Rows from block 9, named by matrix and row number. Each number is 128 + 24 x the weight over its row's rms, rounded and kept within 0 to 255. All counts start at 0. Numbers have three digits each. After the name is the row's rms in percent of the matrix's.
# fc2: squeeze-excite expand (model.blocks.9.se.fc2.weight, 208x26), inputs 0-25
fc2.26 057:129121111101087124127110086128126107116124107114116124114102115119128201081115
fc2.27 102:133143097097140133078052108099134127142135124115102097142142111118128128125142
fc2.28 096:128114121110100121110078123113104112122123119070105118126118088119128123068122
fc2.29 138:141130113117089141134109116127129125139134105095104101159087063124128126092160
fc2.30 085:115127129145150151114139129128209129136148130151131130135168133132128104183145
fc2.31 114:123130123094118127118112126116126081126130077098081073130120092127128100118129
fc2.32 081:183117086091119131087099114074127113127122112104106104119117104120128131124125
fc2.33 077:128126123091107093123088128129128097155118108087119130149115113128128185088153
fc2.34 085:137134055098129129100101070117128107135129127121124115140127122096128170125129
fc2.35 098:130135120118111151122127101060130079131130128125126127139097126059128115128137
fc2.36 083:153134068064125177103126097091158120122133126124125127119121123122128125127126
fc2.37 122:090058127138141092119127148130092154127079124131127094105138126141124130128115
fc2.38 111:079084112119126114123113113108129123115090128118126127070124122113109082126091
fc2.39 092:085109127128115116086127126140117091123092100129060108113127130129128162108119
fc2.40 110:164151099105127175087126094083149119161138128114120132160125125094128128129152
fc2.41 113:115105139129126092128127128128054109101104106078128114123128112136128126081125
fc2.42 076:088097136128086066136119142129092127102114110100125123128122104131128110086110
fc2.43 103:118083082121125129116136112068109135119124109134114110123104092094124082130125
fc2.44 110:154149094111130181122127105090162116159146127129128121172129122129128105135177
fc2.45 109:140117106091128131099104119114126125165132127105080116182123097105128157096149
fc2.46 127:084101102116118126130129111133125106125127063129111066127099133125128157106127
fc2.47 123:120159123118100168097100122125175123166163130117106128177125122113128135123166
fc2.48 099:166136108113107132130127071109131077127141126127125146127098128061128110124129
fc2.49 117:129128124106087094126120105101068117099116129125124130106088120091128113098098
fc2.50 047:123119127131184145137099126107188137129138144143150139142156135142128085172138
fc2.51 112:112121128101068117119117126106081102127110114112119114130083111127128116072130
fc2.52 085:102128104077124145078080116096145120151148114121109105160123112110128137123156
fc2.53 075:128123128115046122132131118121102105130125116128129129131063116126128128082127
fc2.54 114:118125130126094094134131131130084117105084127118127129085118127130128181104077
fc2.55 100:088092130127094084132128136129128128116119098088124124101120088139128125076098
fc2.56 117:091110110114111095127105109128073112115105086100119092126112100116128142094122
fc2.57 083:169141093114124107106096098126048108129120122107119118122123121119128154115111
fc2.58 082:127109119126129080085120113125112126122107095124079092112128124128128184101109
fc2.59 097:160162124121095137128118128127128127146133095088077109144115079128128127079140
fc2.60 119:121129121094095128113101105101127108133130114111091093146061100115128109107147
fc2.61 172:106129087103114128096117098070126105129128111123098091129100119087102114129129
fc2.62 097:126125133119119107156117134135127128143115129090133136130130107136145213070129
fc2.63 069:152126121083117126140096077084124112133124130129130136144112133100128196123135
fc2.64 145:127135114124108136099102081089129090138138123106114123157124069095128120101149
fc2.65 073:140143124092094075134121119123093117098095124096127129106089119127129157093105
fc2.66 068:125091133103113082152124127116133100136137132047139138129128124115130121084131
fc2.67 081:134127137130119129163203145147116130102109137131139143081124135137119163134084
fc2.68 105:097110126125113119100127112134105087136101081126119078130099126112128183109133
fc2.69 096:119063124123116099127123124126095118115093094095120094124123107126128111075120
fc2.70 061:163124130111106146138114137131154117140160124073131130164081099158128131095157
fc2.71 088:122102130128126093162138127140085126067102128129134133085125134143128143126073
fc2.72 117:139143116100112129128121089131129101145134067127082085140107121111128156092138
fc2.73 055:127127117082074088142127126122114102112120086091120117120089106121128133091120
fc2.74 114:125145080103124149083111114086127114148145120128093110159117106080128136128153
fc2.75 087:135145121090114140118089116101188109149170129100119134175117116118128115120148
fc2.76 065:096124096105124129065129117118101126121124090131075104128099128100128157118126
fc2.77 073:121135105115126089116093114116088123118105112119113101093125116121128169123062
fc2.78 093:087116124123114119123126123128116113127112061094121121129116120123128156055127
fc2.79 109:125092130130129043130136150140105132130113086121127106128128111161128155102127
fc2.80 089:070093092096118130124114109098140115156129105106110103156109100110128119115160
fc2.81 103:122124162149135111142151162172126150122117132142149148104134160163128187136095
fc2.82 189:131131110125121139118107080117130101135132094107072102145117100086128082118139
fc2.83 096:152131129144152096124125166142128141134113077125112063135172125154128153126128
fc2.84 104:129097130129128101128117132138090130131116080089109091125128099133128175076119
fc2.85 073:131140121112118153073099109086128119148129125099112123150125092064128126119148
fc2.86 106:129127110128108124061117114119116119124123108129053095123122127088120141121122
fc2.87 065:126156104107121135101110125098132118142146103095099110157119052126128106115147
fc2.88 126:115108146139128100138157168159118147086107127142128126083127130149128134129062
fc2.89 069:081110127107097110120129128122075116150113079117113103143093098126128133095136
fc2.90 077:154162119104091139123088126117138117143155125092118118162106089123135150087161
fc2.91 057:127133129123127161101117131130180128170134130075122129189133125129128165127151
fc2.92 117:110107129113129091139124130139113118116093104062128118121130096142143152070114
fc2.93 120:131147103097119173091103108096143121131138125076113108145120085099128126128157
fc2.94 131:118127128121091119124126088137092090132117100124102099131098126070128156090130
fc2.95 101:145128125103091095129100097116112080130125115102118121139121090125131117064145
fc2.96 080:180157123098097178106110121122128115150157134096125164153113121120128151110149
fc2.97 103:136110130121114088129125139132057125095105104104128107119119101138128171092115
fc2.98 109:135132098098126131127094087087131113149134121120116123177118093080128140127165
fc2.99 097:150138107095119151114117089120132099151139117126085116165114127088128173119168
fc2.100 082:131149121106107144105120107097134127137146094122075111135121056116128121097137
fc2.101 079:128129075127098127084107113116096121128129102136084114124118125110128179089121
fc2.102 123:130131135139131105193142159160102156101129128137147129089132137158128142127078
fc2.103 097:103094122114119052123106109113129106103111125106079130108128109112128125112112
fc2.104 082:147186129088125175127127092095132114128163120114115118150112118095128106125154
fc2.105 110:114117147164170102124128162139137148104097127129129117109184128167128091135102
fc2.106 136:117074134147129071116129176151127146122094125127126124092132124147128156128092
fc2.107 121:135128084122129124118111085063121126128126113131112108134127115081128074125141
fc2.108 082:101093131125106044131126125128123119120119139128132145119127131112128194125122
fc2.109 071:126115118115105112105095120118109114123121073081093091128118078118128118101122
fc2.110 125:128158130106131140151100115129180113135191132095140133167131129129138127129175
fc2.111 070:123127120128137114083121120124129128046127124134124123089138127125124111131067
fc2.112 051:139126117077124138106105124112131117126122121073114102129120077124128067117131
fc2.113 116:139116122121113112139134118126064112091057115128126119092120127102128128121099
fc2.114 092:051120108124121111116117118124123126131111080127093083131121124119130171126129