python train.py --depths=[2, 5, 5] --beta2=0.99 --ema_decay=0.995 --batch_size=384
Rows from block 4 of a small image classifier, named by matrix and row number. Rows with one number belong to one channel. Each number is 200 + 30 x the weight over its row's rms, rounded and kept within 0 to 999. All counts start at 0.
Before each channel's rows are labels from the 100 images, of 14848, where the channel reaches its highest value: "patch colour" is the nearest of a few named colours to the mean colour under the peak; "strongest on" is what is common among them. Only what is clearly more common there than usual is listed. The data: microscope photos of single blood and bone marrow cells.
# convs0: first 3x3 conv (model.blocks.4.convs.0.weight, 144x144x3x3, each kernel summed), inputs 0-143
# convs1: second 3x3 conv (model.blocks.4.convs.1.weight, 144x144x3x3, transposed, each kernel summed), outputs 0-143

patch colour: blue
strongest on: cell type: segmented neutrophil
convs0.137,191,143,187,228,191,183,164,197,209,289,189,134,188,188,208,184,134,172,184,206,184,190,202,193,222,195,219,195,192,121,204,213,169,188,184,208,204,174,153,199,207,192,180,213,156,205,217,158,195,199,173,169,238,216,197,211,207,201,192,233,193,202,164,230,222,184,205,171,221,230,171,230,156,122,206,135,235,172,213,188,128,196,166,233,217,231,190,209,225,179,167,174,187,202,228,175,204,188,127,155,280,165,206,228,186,187,174,125,175,201,185,206,208,255,222,196,122,219,172,199,184,191,205,184,151,135,182,167,220,194,203,177,165,214,191,198,206,226,193,241,211,184,187,181
convs1.137,205,170,187,199,205,204,185,189,184,148,206,201,189,197,110,200,158,195,169,206,210,169,209,262,191,215,212,228,186,203,177,215,200,156,210,196,208,239,207,161,209,180,221,176,187,203,84,215,243,187,231,206,207,166,229,176,197,196,191,208,172,252,217,193,221,247,189,201,187,221,184,98,158,178,261,213,252,203,199,229,255,204,212,201,228,178,247,209,209,209,201,224,209,219,236,236,187,212,193,201,219,149,202,186,219,205,182,226,204,200,239,218,185,165,224,174,227,94,163,172,214,197,221,220,211,203,201,193,236,183,201,161,171,194,162,162,199,263,226,154,226,248,220,224

patch colour: purple
strongest on: cell type: segmented neutrophil
convs0.111,195,219,192,164,241,203,223,225,208,241,235,236,203,198,275,195,230,207,195,230,207,186,231,246,187,235,193,177,214,242,201,161,179,212,188,209,182,234,172,209,206,169,173,227,231,207,216,174,245,191,208,185,208,241,202,218,187,223,171,245,208,229,238,197,143,218,205,164,176,178,186,188,199,230,190,194,194,147,191,221,235,196,170,203,163,219,127,82,189,206,249,260,209,180,196,207,196,156,187,135,244,226,221,249,150,173,184,211,241,214,178,196,141,220,175,213,134,200,153,177,225,204,211,150,275,218,204,212,232,188,188,164,181,186,224,205,223,210,176,177,186,233,227,199
convs1.111,182,193,228,219,208,183,179,179,188,215,190,170,194,240,209,236,246,193,213,213,113,215,201,159,174,222,233,155,202,206,203,155,209,156,214,224,193,205,143,185,224,221,228,199,232,190,194,187,156,293,236,210,201,165,210,214,208,187,197,198,180,200,151,234,188,146,185,185,181,195,234,236,163,204,197,186,178,184,230,169,176,208,214,206,92,256,240,142,217,213,200,166,191,128,218,200,202,205,208,224,170,271,186,202,218,198,240,215,222,215,205,206,212,167,189,253,153,195,231,236,205,201,229,219,207,182,224,135,183,188,180,198,238,212,172,260,198,179,207,256,170,150,193,198

patch colour: purple; blue
strongest on: smear: peripheral blood; cell type: myeloblast
convs0.70,148,193,209,169,175,178,164,192,186,207,202,196,159,87,236,170,209,159,171,222,140,198,209,198,143,223,225,178,177,102,184,222,166,211,223,159,215,219,208,173,194,208,201,216,217,197,181,229,184,183,172,202,183,158,229,189,177,176,189,197,195,214,212,171,161,165,172,189,125,191,226,216,236,204,165,219,245,204,225,196,190,174,182,175,235,220,190,185,174,177,191,226,229,183,201,188,187,209,187,148,176,230,219,150,215,201,198,177,191,150,133,211,222,222,176,162,229,156,192,219,149,227,193,183,200,246,226,185,208,165,201,236,187,160,185,231,248,198,230,117,201,146,179,205
convs1.70,167,182,213,173,206,211,219,220,190,213,226,207,164,216,196,207,196,80,177,231,241,226,203,215,187,199,166,211,170,189,238,216,202,221,183,222,160,172,188,220,161,173,198,244,238,192,216,185,190,192,169,199,175,205,157,205,222,252,178,212,192,225,216,208,162,194,195,205,191,209,188,260,207,228,111,187,151,228,171,257,217,171,217,190,133,194,173,187,208,205,179,151,191,176,199,194,182,219,200,185,191,162,185,186,176,179,243,210,211,257,196,183,269,223,209,225,193,207,170,117,219,193,230,146,237,164,122,203,184,206,201,193,185,184,226,190,147,150,159,260,189,170,192,177

patch colour: purple
strongest on: cell type: eosinophil
convs0.93,176,163,183,185,208,177,200,234,209,198,184,163,223,198,182,199,182,207,216,193,214,186,193,240,208,165,209,191,194,200,209,81,187,214,184,229,203,204,179,195,141,183,140,180,160,192,223,227,180,143,202,205,195,214,209,199,192,196,176,208,197,211,192,133,115,200,199,176,156,226,206,214,206,180,162,160,189,214,194,194,193,163,200,227,187,223,189,232,235,180,65,169,124,213,240,202,175,132,184,175,191,181,183,200,170,189,234,190,184,181,211,187,177,196,194,186,193,214,146,144,222,168,204,205,214,168,196,257,177,183,194,209,238,176,206,219,192,163,161,160,181,219,187,142
convs1.93,197,172,211,136,203,162,204,209,183,272,198,186,196,276,152,186,230,189,224,205,221,179,204,150,179,191,226,187,180,256,206,200,138,198,159,184,238,189,184,205,198,177,243,201,187,198,207,178,191,210,134,238,219,199,120,219,191,220,171,203,202,176,175,183,216,185,201,172,217,197,207,205,171,193,202,128,184,244,186,174,187,209,178,150,148,187,176,235,229,229,233,186,192,218,204,191,254,159,183,220,231,180,175,246,195,204,212,183,220,167,193,150,220,189,202,206,134,183,207,233,167,190,318,165,176,216,181,194,170,210,246,154,173,235,216,241,172,242,195,228,195,203,204,209

patch colour: pink
strongest on: smear: peripheral blood; cell type: segmented neutrophil
convs0.102,173,136,190,213,191,231,199,193,238,262,196,213,95,202,232,197,205,140,161,216,209,211,180,201,171,213,188,177,189,217,200,208,192,224,189,209,212,123,154,152,190,215,227,214,222,181,152,219,159,183,270,220,217,204,256,197,142,227,236,201,182,195,170,215,194,232,222,206,226,197,114,201,177,190,146,211,209,223,197,164,156,218,201,215,181,188,245,199,170,210,186,222,176,202,189,202,171,221,187,207,172,146,177,203,180,196,174,191,125,211,214,160,215,130,201,154,206,166,183,196,175,219,202,193,185,204,200,217,165,266,185,167,159,222,229,200,185,203,211,160,133,210,208,203
convs1.102,206,212,177,199,196,203,98,194,155,221,199,161,188,216,202,201,192,191,215,198,201,132,213,157,216,201,195,210,181,186,190,186,204,181,200,210,192,215,151,157,151,202,205,199,198,194,191,161,179,215,189,191,205,176,152,198,177,115,188,195,194,254,214,171,200,192,191,264,165,202,202,196,175,206,197,202,197,209,211,188,199,202,201,164,203,170,199,191,212,215,221,194,226,200,204,230,189,216,187,198,98,206,200,203,236,201,206,207,202,214,210,169,168,165,212,268,120,153,186,204,228,209,210,255,225,199,208,48,196,142,193,199,205,206,157,197,206,200,199,197,216,209,118,215

patch colour: blue; black
strongest on: cell type: erythroblast
convs0.87,193,202,133,199,184,206,179,224,269,217,229,181,183,229,209,260,195,207,151,202,250,229,140,191,200,219,181,199,198,231,235,203,218,207,207,214,197,168,204,225,214,203,193,170,171,258,188,170,249,208,198,163,169,225,185,185,234,222,231,210,213,161,176,208,191,213,212,234,190,204,218,206,207,205,196,211,271,121,162,207,178,156,186,188,177,218,194,185,170,196,209,208,158,237,148,230,184,153,168,209,200,232,155,206,193,203,213,226,182,180,157,227,220,252,199,167,171,196,239,213,222,298,202,236,188,159,214,244,207,234,177,189,182,199,246,287,195,132,190,214,199,142,166,205
convs1.87,179,323,128,177,205,201,241,199,204,168,158,215,184,166,203,202,220,207,166,178,228,184,185,189,162,178,214,207,205,213,210,170,213,185,177,184,189,173,169,239,191,185,201,170,194,187,204,212,242,180,233,210,202,171,176,182,177,202,211,220,200,184,164,201,198,182,239,220,197,169,222,201,185,205,171,199,190,175,185,197,218,225,202,267,202,182,240,247,238,186,172,123,194,203,256,268,181,173,256,171,190,212,213,192,214,225,198,202,138,159,203,303,199,167,185,213,235,195,234,207,197,190,172,189,209,119,173,219,129,201,170,192,206,170,204,196,154,194,232,197,205,198,265,219

patch colour: pink
strongest on: smear: peripheral blood
convs0.114,151,171,181,219,172,194,207,149,294,220,188,166,179,198,205,176,271,192,180,183,175,215,171,208,144,187,204,193,192,184,200,188,188,163,209,156,195,223,183,187,176,217,223,168,197,219,138,163,180,208,223,204,198,148,208,202,120,151,216,154,207,194,192,230,182,210,194,197,176,138,170,193,198,253,182,176,170,163,212,181,159,206,191,158,149,195,194,149,172,185,189,260,173,218,182,211,182,199,191,203,162,222,186,156,200,152,196,205,176,226,200,212,262,213,212,125,198,156,185,224,173,203,224,189,225,153,198,168,203,245,180,221,183,174,212,221,179,148,203,110,167,200,187,184
convs1.114,226,193,196,203,186,203,188,223,179,234,197,211,224,187,195,203,207,179,210,245,185,171,222,166,216,187,186,197,210,241,194,189,193,134,259,254,231,161,182,205,172,244,188,206,213,208,188,185,137,207,202,107,213,184,190,214,192,194,192,206,195,224,217,193,210,213,194,225,178,232,179,187,189,276,196,199,194,219,187,203,206,218,204,206,188,182,186,205,205,206,222,216,227,217,203,255,189,208,199,216,40,146,213,187,240,194,198,191,193,285,171,156,205,200,218,235,195,193,207,200,204,211,238,185,199,199,210,59,195,193,202,185,180,224,160,201,217,220,190,156,216,203,193,211

patch colour: pink
strongest on: cell type: band neutrophil
convs0.130,199,224,177,199,212,201,192,204,198,199,197,198,187,195,252,165,186,225,183,181,181,178,219,112,217,206,223,183,204,193,216,157,201,243,199,208,216,150,201,220,184,185,176,155,189,202,236,181,211,116,212,201,215,195,224,168,190,230,115,230,202,205,204,198,197,227,207,191,219,228,209,166,183,161,198,181,182,210,194,186,213,179,176,195,225,170,148,157,210,202,180,124,228,194,174,183,202,139,212,178,208,140,209,250,194,198,178,218,235,199,216,202,216,196,203,122,142,199,191,194,200,207,185,178,164,251,52,161,184,214,230,156,216,173,176,202,189,170,235,213,215,181,206,157
convs1.130,222,243,216,236,192,211,201,192,212,155,159,201,226,204,203,196,190,249,195,198,160,198,235,205,196,251,218,190,173,196,135,221,191,192,181,148,201,337,228,178,255,181,236,207,230,153,218,190,186,259,221,233,171,168,186,232,245,196,253,204,204,193,169,166,237,203,208,191,228,205,251,181,170,184,237,212,214,185,144,199,161,196,208,203,191,205,184,197,198,194,190,179,156,169,186,204,211,210,214,200,188,256,186,187,211,183,191,238,215,191,208,222,136,205,196,214,253,212,186,218,182,197,111,196,171,200,223,239,211,204,169,110,200,253,206,183,214,219,216,150,229,207,226,215

patch colour: pink
strongest on: cell type: segmented neutrophil
convs0.78,184,215,182,178,203,205,210,220,186,195,232,213,213,184,267,175,203,218,200,211,187,183,144,105,194,218,182,201,162,202,208,197,215,193,210,204,165,168,197,202,192,183,183,188,215,223,184,211,239,173,208,154,225,220,174,188,199,203,189,197,218,198,185,202,177,200,205,216,203,183,196,212,216,213,162,196,215,231,177,165,212,197,168,219,215,197,216,151,202,210,198,207,194,203,195,158,190,161,225,155,65,123,209,240,219,181,209,204,222,215,185,129,190,134,191,78,186,79,161,183,182,205,198,171,171,213,137,201,191,195,199,188,207,186,189,187,208,184,179,182,198,226,207,188
convs1.78,180,197,210,213,155,186,188,195,211,185,184,203,196,217,208,168,219,214,201,148,214,238,192,143,206,259,188,162,226,189,204,179,201,219,191,202,207,215,197,184,188,237,142,207,201,181,192,189,118,262,199,196,197,185,93,212,202,208,237,217,166,213,169,185,203,188,254,201,171,196,205,202,184,215,239,154,151,221,199,175,178,206,178,241,198,247,224,113,207,204,128,168,182,178,195,207,218,206,216,180,208,263,225,200,215,210,255,212,202,185,214,189,254,180,210,248,182,201,145,183,219,150,204,219,120,195,196,203,164,230,182,194,196,205,206,165,214,193,164,225,102,166,194,206

patch colour: blue
strongest on: cell type: artefact
convs0.51,214,228,124,173,207,189,215,208,127,207,174,232,228,157,247,201,194,188,201,203,189,233,232,211,234,189,185,137,197,249,214,236,186,185,227,191,198,172,193,208,234,193,212,229,209,194,203,228,176,184,187,180,266,236,191,194,213,162,175,193,210,260,234,185,135,206,199,194,199,204,215,139,206,236,239,221,185,195,229,197,293,199,215,196,211,194,228,182,207,217,220,191,236,215,259,239,179,214,190,159,156,200,213,189,193,222,287,131,231,211,231,199,172,184,211,202,216,202,229,126,174,198,182,190,239,188,154,203,235,111,169,236,243,172,201,192,197,199,195,165,198,197,211,210
convs1.51,218,203,199,185,195,195,146,212,191,201,231,183,193,183,170,184,202,210,159,225,199,181,206,161,229,204,187,207,200,355,200,170,182,195,257,202,218,170,202,168,180,208,166,189,197,201,180,207,188,211,211,201,199,184,201,209,159,241,241,217,201,162,246,178,172,191,170,151,187,205,206,139,188,237,218,207,194,184,226,185,206,219,177,228,282,151,184,184,114,183,180,321,156,235,213,169,189,201,206,205,187,184,221,182,229,194,235,179,161,163,207,143,160,164,192,197,193,209,191,226,216,192,208,186,182,210,220,202,193,226,179,250,164,206,218,178,201,200,204,159,230,199,180,224