config.toml
image_size = 48
crop_scale_min = 0.5
targets = ["cell type"]
widths = [96, 144, 208]
eps = 1e-10
weight_decay = 0.09
Rows from block 6 of a small image classifier, named by matrix and row number. Rows with one number belong to one channel. Each number is 50 + 10 x the weight over its row's rms, rounded and kept within 0 to 99. All counts start at 0.
After each channel's rows are labels from the 100 images, of 14848, where the channel reaches its highest value: "colour at peak" is the nearest of a few named colours to the mean colour under the peak; "responds to" is what is common among them. Only what is clearly more common there than usual is listed. The data: microscope photos of single blood and bone marrow cells.
# convs0: first 3x3 conv (model.blocks.6.convs.0.weight, 144x144x3x3, each kernel summed), inputs 0-143
# convs1: second 3x3 conv (model.blocks.6.convs.1.weight, 144x144x3x3, transposed, each kernel summed), outputs 0-143

convs0.83:54 49 47 45 39 60 38 53 64 36 54 44 49 46 45 47 46 46 35 51 51 46 59 46 51 50 56 49 46 53 43 49 54 48 55 58 37 55 52 46 45 49 63 29 67 41 32 52 57 41 45 57 45 67 44 46 59 49 44 36 26 59 54 51 49 64 51 59 56 52 49 54 49 48 12 50 51 64 50 39 41 55 48 50 41 53 50 53 56 50 59 26 50 44 49 44 48 58 29 47 36 02 32 48 45 37 50 53 31 57 43 30 59 38 53 47 53 43 50 48 56 59 51 48 25 57 54 44 43 51 60 54 23 56 49 50 53 52 43 51 44 45 54 57
convs1.83:31 59 40 54 52 50 36 51 53 33 56 49 52 80 47 54 34 53 47 50 52 64 61 56 50 51 50 32 34 60 52 49 44 50 45 54 50 54 33 28 42 46 26 52 42 58 28 48 59 48 54 49 54 52 43 34 51 39 38 47 56 48 42 48 27 54 67 53 51 30 53 58 48 47 61 48 45 75 48 50 55 50 41 57 31 32 39 46 56 47 55 40 58 41 46 38 32 47 48 39 43 51 26 37 48 43 49 64 38 33 64 50 45 42 75 55 55 47 45 45 36 48 62 42 63 34 36 52 50 42 53 49 40 39 40 48 46 52 48 50 53 47 53 46
colour at peak: blue
responds to: cell type: segmented neutrophil

convs0.31:57 52 51 48 45 52 47 42 32 42 57 33 31 45 50 47 54 46 44 35 79 55 21 57 56 55 53 58 64 28 57 47 53 58 55 67 40 47 62 59 50 48 57 42 53 46 23 60 54 42 34 35 56 47 51 52 49 62 34 37 38 53 54 49 54 56 56 58 52 50 48 54 41 48 53 35 44 63 59 50 55 35 59 50 49 47 42 55 49 56 49 45 54 37 51 28 48 55 39 51 38 20 43 60 56 39 48 43 43 51 71 36 60 51 51 63 55 57 38 44 68 54 34 41 40 61 47 47 41 49 49 63 43 50 54 52 53 39 50 58 81 45 55 42
convs1.31:47 56 52 53 56 47 52 43 56 41 64 53 20 50 43 53 20 53 38 55 60 51 48 53 40 45 45 46 36 54 52 49 56 49 44 49 86 53 32 29 47 40 47 53 48 49 23 45 50 55 50 41 54 56 47 44 34 54 52 53 70 44 49 49 41 55 57 48 50 40 47 49 48 47 55 49 45 61 47 52 49 38 43 50 48 26 45 40 54 48 50 30 53 43 40 38 07 48 50 34 50 44 45 50 48 50 49 56 49 37 52 51 50 48 52 46 53 48 53 42 50 50 54 50 50 29 15 49 48 55 32 50 28 50 43 50 53 51 45 50 50 42 47 48
colour at peak: purple; blue
responds to: cell type: segmented neutrophil

convs0.82:44 55 52 47 17 55 57 57 57 56 52 70 53 61 50 58 50 45 41 48 43 39 43 53 44 52 56 15 53 53 60 50 52 52 47 57 50 51 41 62 48 44 64 45 65 43 34 51 53 53 60 32 51 52 64 45 51 60 35 47 25 53 54 48 46 48 82 55 57 65 24 53 48 46 27 63 52 55 39 56 57 66 59 54 41 61 46 41 53 44 58 42 41 35 60 50 43 60 50 42 45 31 43 48 32 47 53 38 54 74 41 44 53 54 44 44 62 52 49 50 49 49 55 51 51 34 36 50 31 65 40 56 53 59 44 48 55 53 44 51 54 44 61 55
convs1.82:39 50 52 50 46 51 58 47 46 50 51 48 51 62 49 50 45 43 61 45 53 50 51 50 44 53 54 42 33 57 67 51 50 58 52 54 50 45 36 47 53 21 48 41 41 61 42 27 48 33 48 50 43 49 52 51 39 35 42 54 53 45 48 47 49 31 58 52 44 45 33 51 45 38 32 54 48 47 55 49 55 57 59 50 47 42 37 32 51 41 60 54 47 47 48 28 27 50 59 44 48 71 38 46 23 37 47 50 44 42 63 51 55 48 50 46 60 52 76 50 27 46 50 42 66 55 47 47 03 27 42 52 47 43 50 28 48 55 51 47 51 55 58 50
colour at peak: purple
responds to: cell type: segmented neutrophil; cell type: band neutrophil

convs0.49:38 49 53 46 32 41 46 37 44 50 35 40 52 58 55 59 46 40 27 56 57 61 45 48 49 43 35 46 40 44 47 48 44 54 45 36 48 40 48 44 50 41 51 66 48 52 34 56 45 46 42 31 58 45 41 46 25 63 67 47 45 37 36 50 55 49 46 45 53 42 37 53 52 49 45 45 49 44 39 67 33 60 25 38 41 44 42 49 39 56 50 39 32 53 44 46 42 48 58 49 43 43 26 53 33 36 38 38 51 60 50 45 56 50 44 53 39 45 43 16 33 47 39 45 24 50 49 50 48 50 62 43 49 56 66 36 34 45 59 56 41 48 40 41
convs1.49:44 45 37 43 57 39 44 50 50 51 49 52 60 54 50 42 42 37 66 49 52 61 63 38 50 55 68 23 51 48 49 45 39 57 62 43 66 37 44 50 42 57 57 76 51 48 55 49 37 31 34 48 44 57 51 59 47 47 41 56 51 53 60 53 52 51 45 53 41 51 52 49 53 48 53 57 44 61 85 62 44 50 53 39 47 56 46 55 57 44 61 60 72 57 47 37 60 58 45 46 83 55 64 48 46 52 48 75 37 53 38 40 57 61 53 41 20 62 55 51 53 42 48 35 53 51 50 53 49 51 57 54 61 45 53 25 69 43 53 60 43 54 56 59
colour at peak: blue
responds to: cell type: erythroblast

convs0.143:46 46 56 42 26 57 62 37 41 41 57 57 52 47 42 15 48 35 56 52 60 55 41 46 45 54 42 46 45 58 54 50 38 53 36 43 40 47 62 61 45 54 45 50 48 64 41 56 44 37 64 42 29 44 56 48 46 44 47 53 40 54 54 53 51 47 46 53 11 49 42 42 35 46 47 52 44 35 61 46 44 43 35 53 53 51 55 50 44 53 58 52 10 52 42 48 56 38 47 52 38 50 54 52 61 51 55 55 45 39 44 50 52 36 45 23 51 54 52 44 37 61 37 54 58 46 43 48 54 57 29 40 51 43 58 49 37 26 45 43 50 63 50 36
convs1.143:39 43 44 43 50 61 64 35 62 51 62 46 52 50 57 55 32 53 55 53 69 62 49 49 41 52 29 52 45 68 50 43 45 49 54 33 47 48 62 52 50 54 48 49 50 58 53 47 37 46 38 50 50 57 05 39 43 30 53 23 58 50 50 73 44 56 47 47 64 35 17 52 28 43 51 43 43 48 33 42 50 46 42 53 46 49 48 45 54 42 31 44 42 53 47 55 48 45 48 54 58 50 29 50 52 55 52 43 48 56 37 46 48 53 26 37 51 54 57 40 48 49 34 61 50 53 46 61 44 48 46 36 56 53 56 47 43 44 40 32 48 56 50 45
colour at peak: purple
responds to: cell type: promyelocyte; cell type: myelocyte

convs0.125:38 54 43 30 69 52 37 49 52 40 57 47 52 51 49 43 40 49 42 53 47 30 46 50 58 44 47 54 53 56 58 47 44 58 53 61 29 78 43 51 48 21 35 41 43 25 47 49 49 54 42 52 36 63 42 55 53 55 44 64 30 57 59 47 47 49 53 43 40 49 54 47 51 48 32 55 67 44 57 48 52 50 58 43 61 53 54 50 53 55 47 36 31 58 55 55 58 48 43 49 50 52 37 59 45 33 48 30 43 48 53 53 50 45 49 50 52 62 32 34 54 26 38 59 46 42 48 51 49 19 35 59 50 42 20 38 55 55 42 49 48 53 66 55
convs1.125:44 47 39 47 59 53 42 45 52 61 59 46 52 51 43 54 58 45 49 58 54 53 48 52 42 49 49 34 48 52 43 49 40 35 39 51 48 24 53 59 52 42 37 46 47 51 56 75 42 49 50 45 47 04 43 49 50 53 39 50 55 60 44 32 52 49 53 55 47 47 42 71 49 47 53 46 57 44 53 58 47 19 52 51 37 53 50 51 50 52 50 48 62 40 48 46 49 31 40 51 44 50 52 15 24 51 52 52 28 53 49 39 46 23 49 42 30 35 49 39 46 58 54 46 54 45 56 51 49 38 41 43 62 43 55 45 66 49 44 49 47 38 54 66
colour at peak: blue
responds to: cell type: proerythroblast

convs0.2:56 60 44 49 44 75 63 30 44 56 49 64 51 53 31 52 48 45 31 52 60 54 51 54 58 54 52 54 55 34 53 50 60 51 52 73 50 37 51 47 52 39 67 49 43 25 46 70 52 49 73 47 70 49 82 52 50 51 56 56 50 63 52 49 44 48 59 82 40 56 32 46 45 45 55 58 40 40 47 47 50 57 60 47 59 55 47 50 53 56 50 39 47 52 54 43 47 52 46 35 49 43 48 49 48 50 50 30 49 52 51 40 52 49 41 51 61 56 55 49 53 52 32 60 78 60 49 63 48 57 25 60 55 54 76 58 43 44 45 48 52 52 56 49
convs1.2:52 52 50 43 52 50 47 55 53 48 38 25 50 51 45 50 56 46 50 52 53 38 49 83 47 49 50 56 49 44 52 53 52 63 54 52 70 71 53 67 51 48 41 51 22 68 39 57 50 56 34 44 59 33 54 50 49 34 35 48 47 44 51 49 43 55 52 50 29 55 50 50 51 50 52 54 55 48 56 51 52 52 68 42 67 31 32 51 49 36 55 49 60 49 63 60 50 48 54 58 30 55 43 34 36 56 53 61 51 06 50 52 53 51 54 52 51 46 48 59 49 45 48 50 49 31 55 50 53 25 51 60 55 34 43 47 36 52 49 45 66 29 48 44
colour at peak: purple
responds to: cell type: segmented neutrophil; smear: peripheral blood

convs0.99:53 53 59 52 38 50 51 49 60 48 57 39 40 54 52 50 38 43 42 50 58 69 42 84 53 47 69 47 49 38 41 73 42 43 47 42 63 45 55 46 45 40 75 54 63 43 33 53 50 36 60 57 66 49 38 45 27 62 39 51 51 56 54 80 61 54 50 51 56 31 47 43 44 47 57 52 58 51 61 61 46 42 63 48 52 45 46 51 48 55 65 55 42 46 38 38 48 54 55 48 64 34 65 66 33 55 56 49 55 54 66 23 62 52 78 45 50 42 39 54 47 38 44 42 41 61 51 56 51 50 50 56 57 52 49 48 48 38 45 52 53 51 61 35
convs1.99:40 51 40 50 36 48 38 26 48 39 50 50 44 56 50 53 49 56 50 51 51 45 48 50 11 50 39 49 31 52 49 50 52 55 54 50 59 53 42 33 50 45 52 51 42 45 38 39 50 38 59 49 62 54 48 43 51 44 39 36 63 53 49 45 56 64 51 52 41 25 52 34 53 43 51 43 56 71 48 59 48 46 47 51 54 17 38 46 41 27 57 45 36 51 57 22 19 46 47 41 54 46 37 50 49 53 59 47 51 44 57 56 50 49 58 58 47 52 50 52 50 49 41 45 62 43 29 51 42 47 11 54 51 53 52 36 51 53 50 45 50 48 55 49
colour at peak: purple; blue
responds to: cell type: segmented neutrophil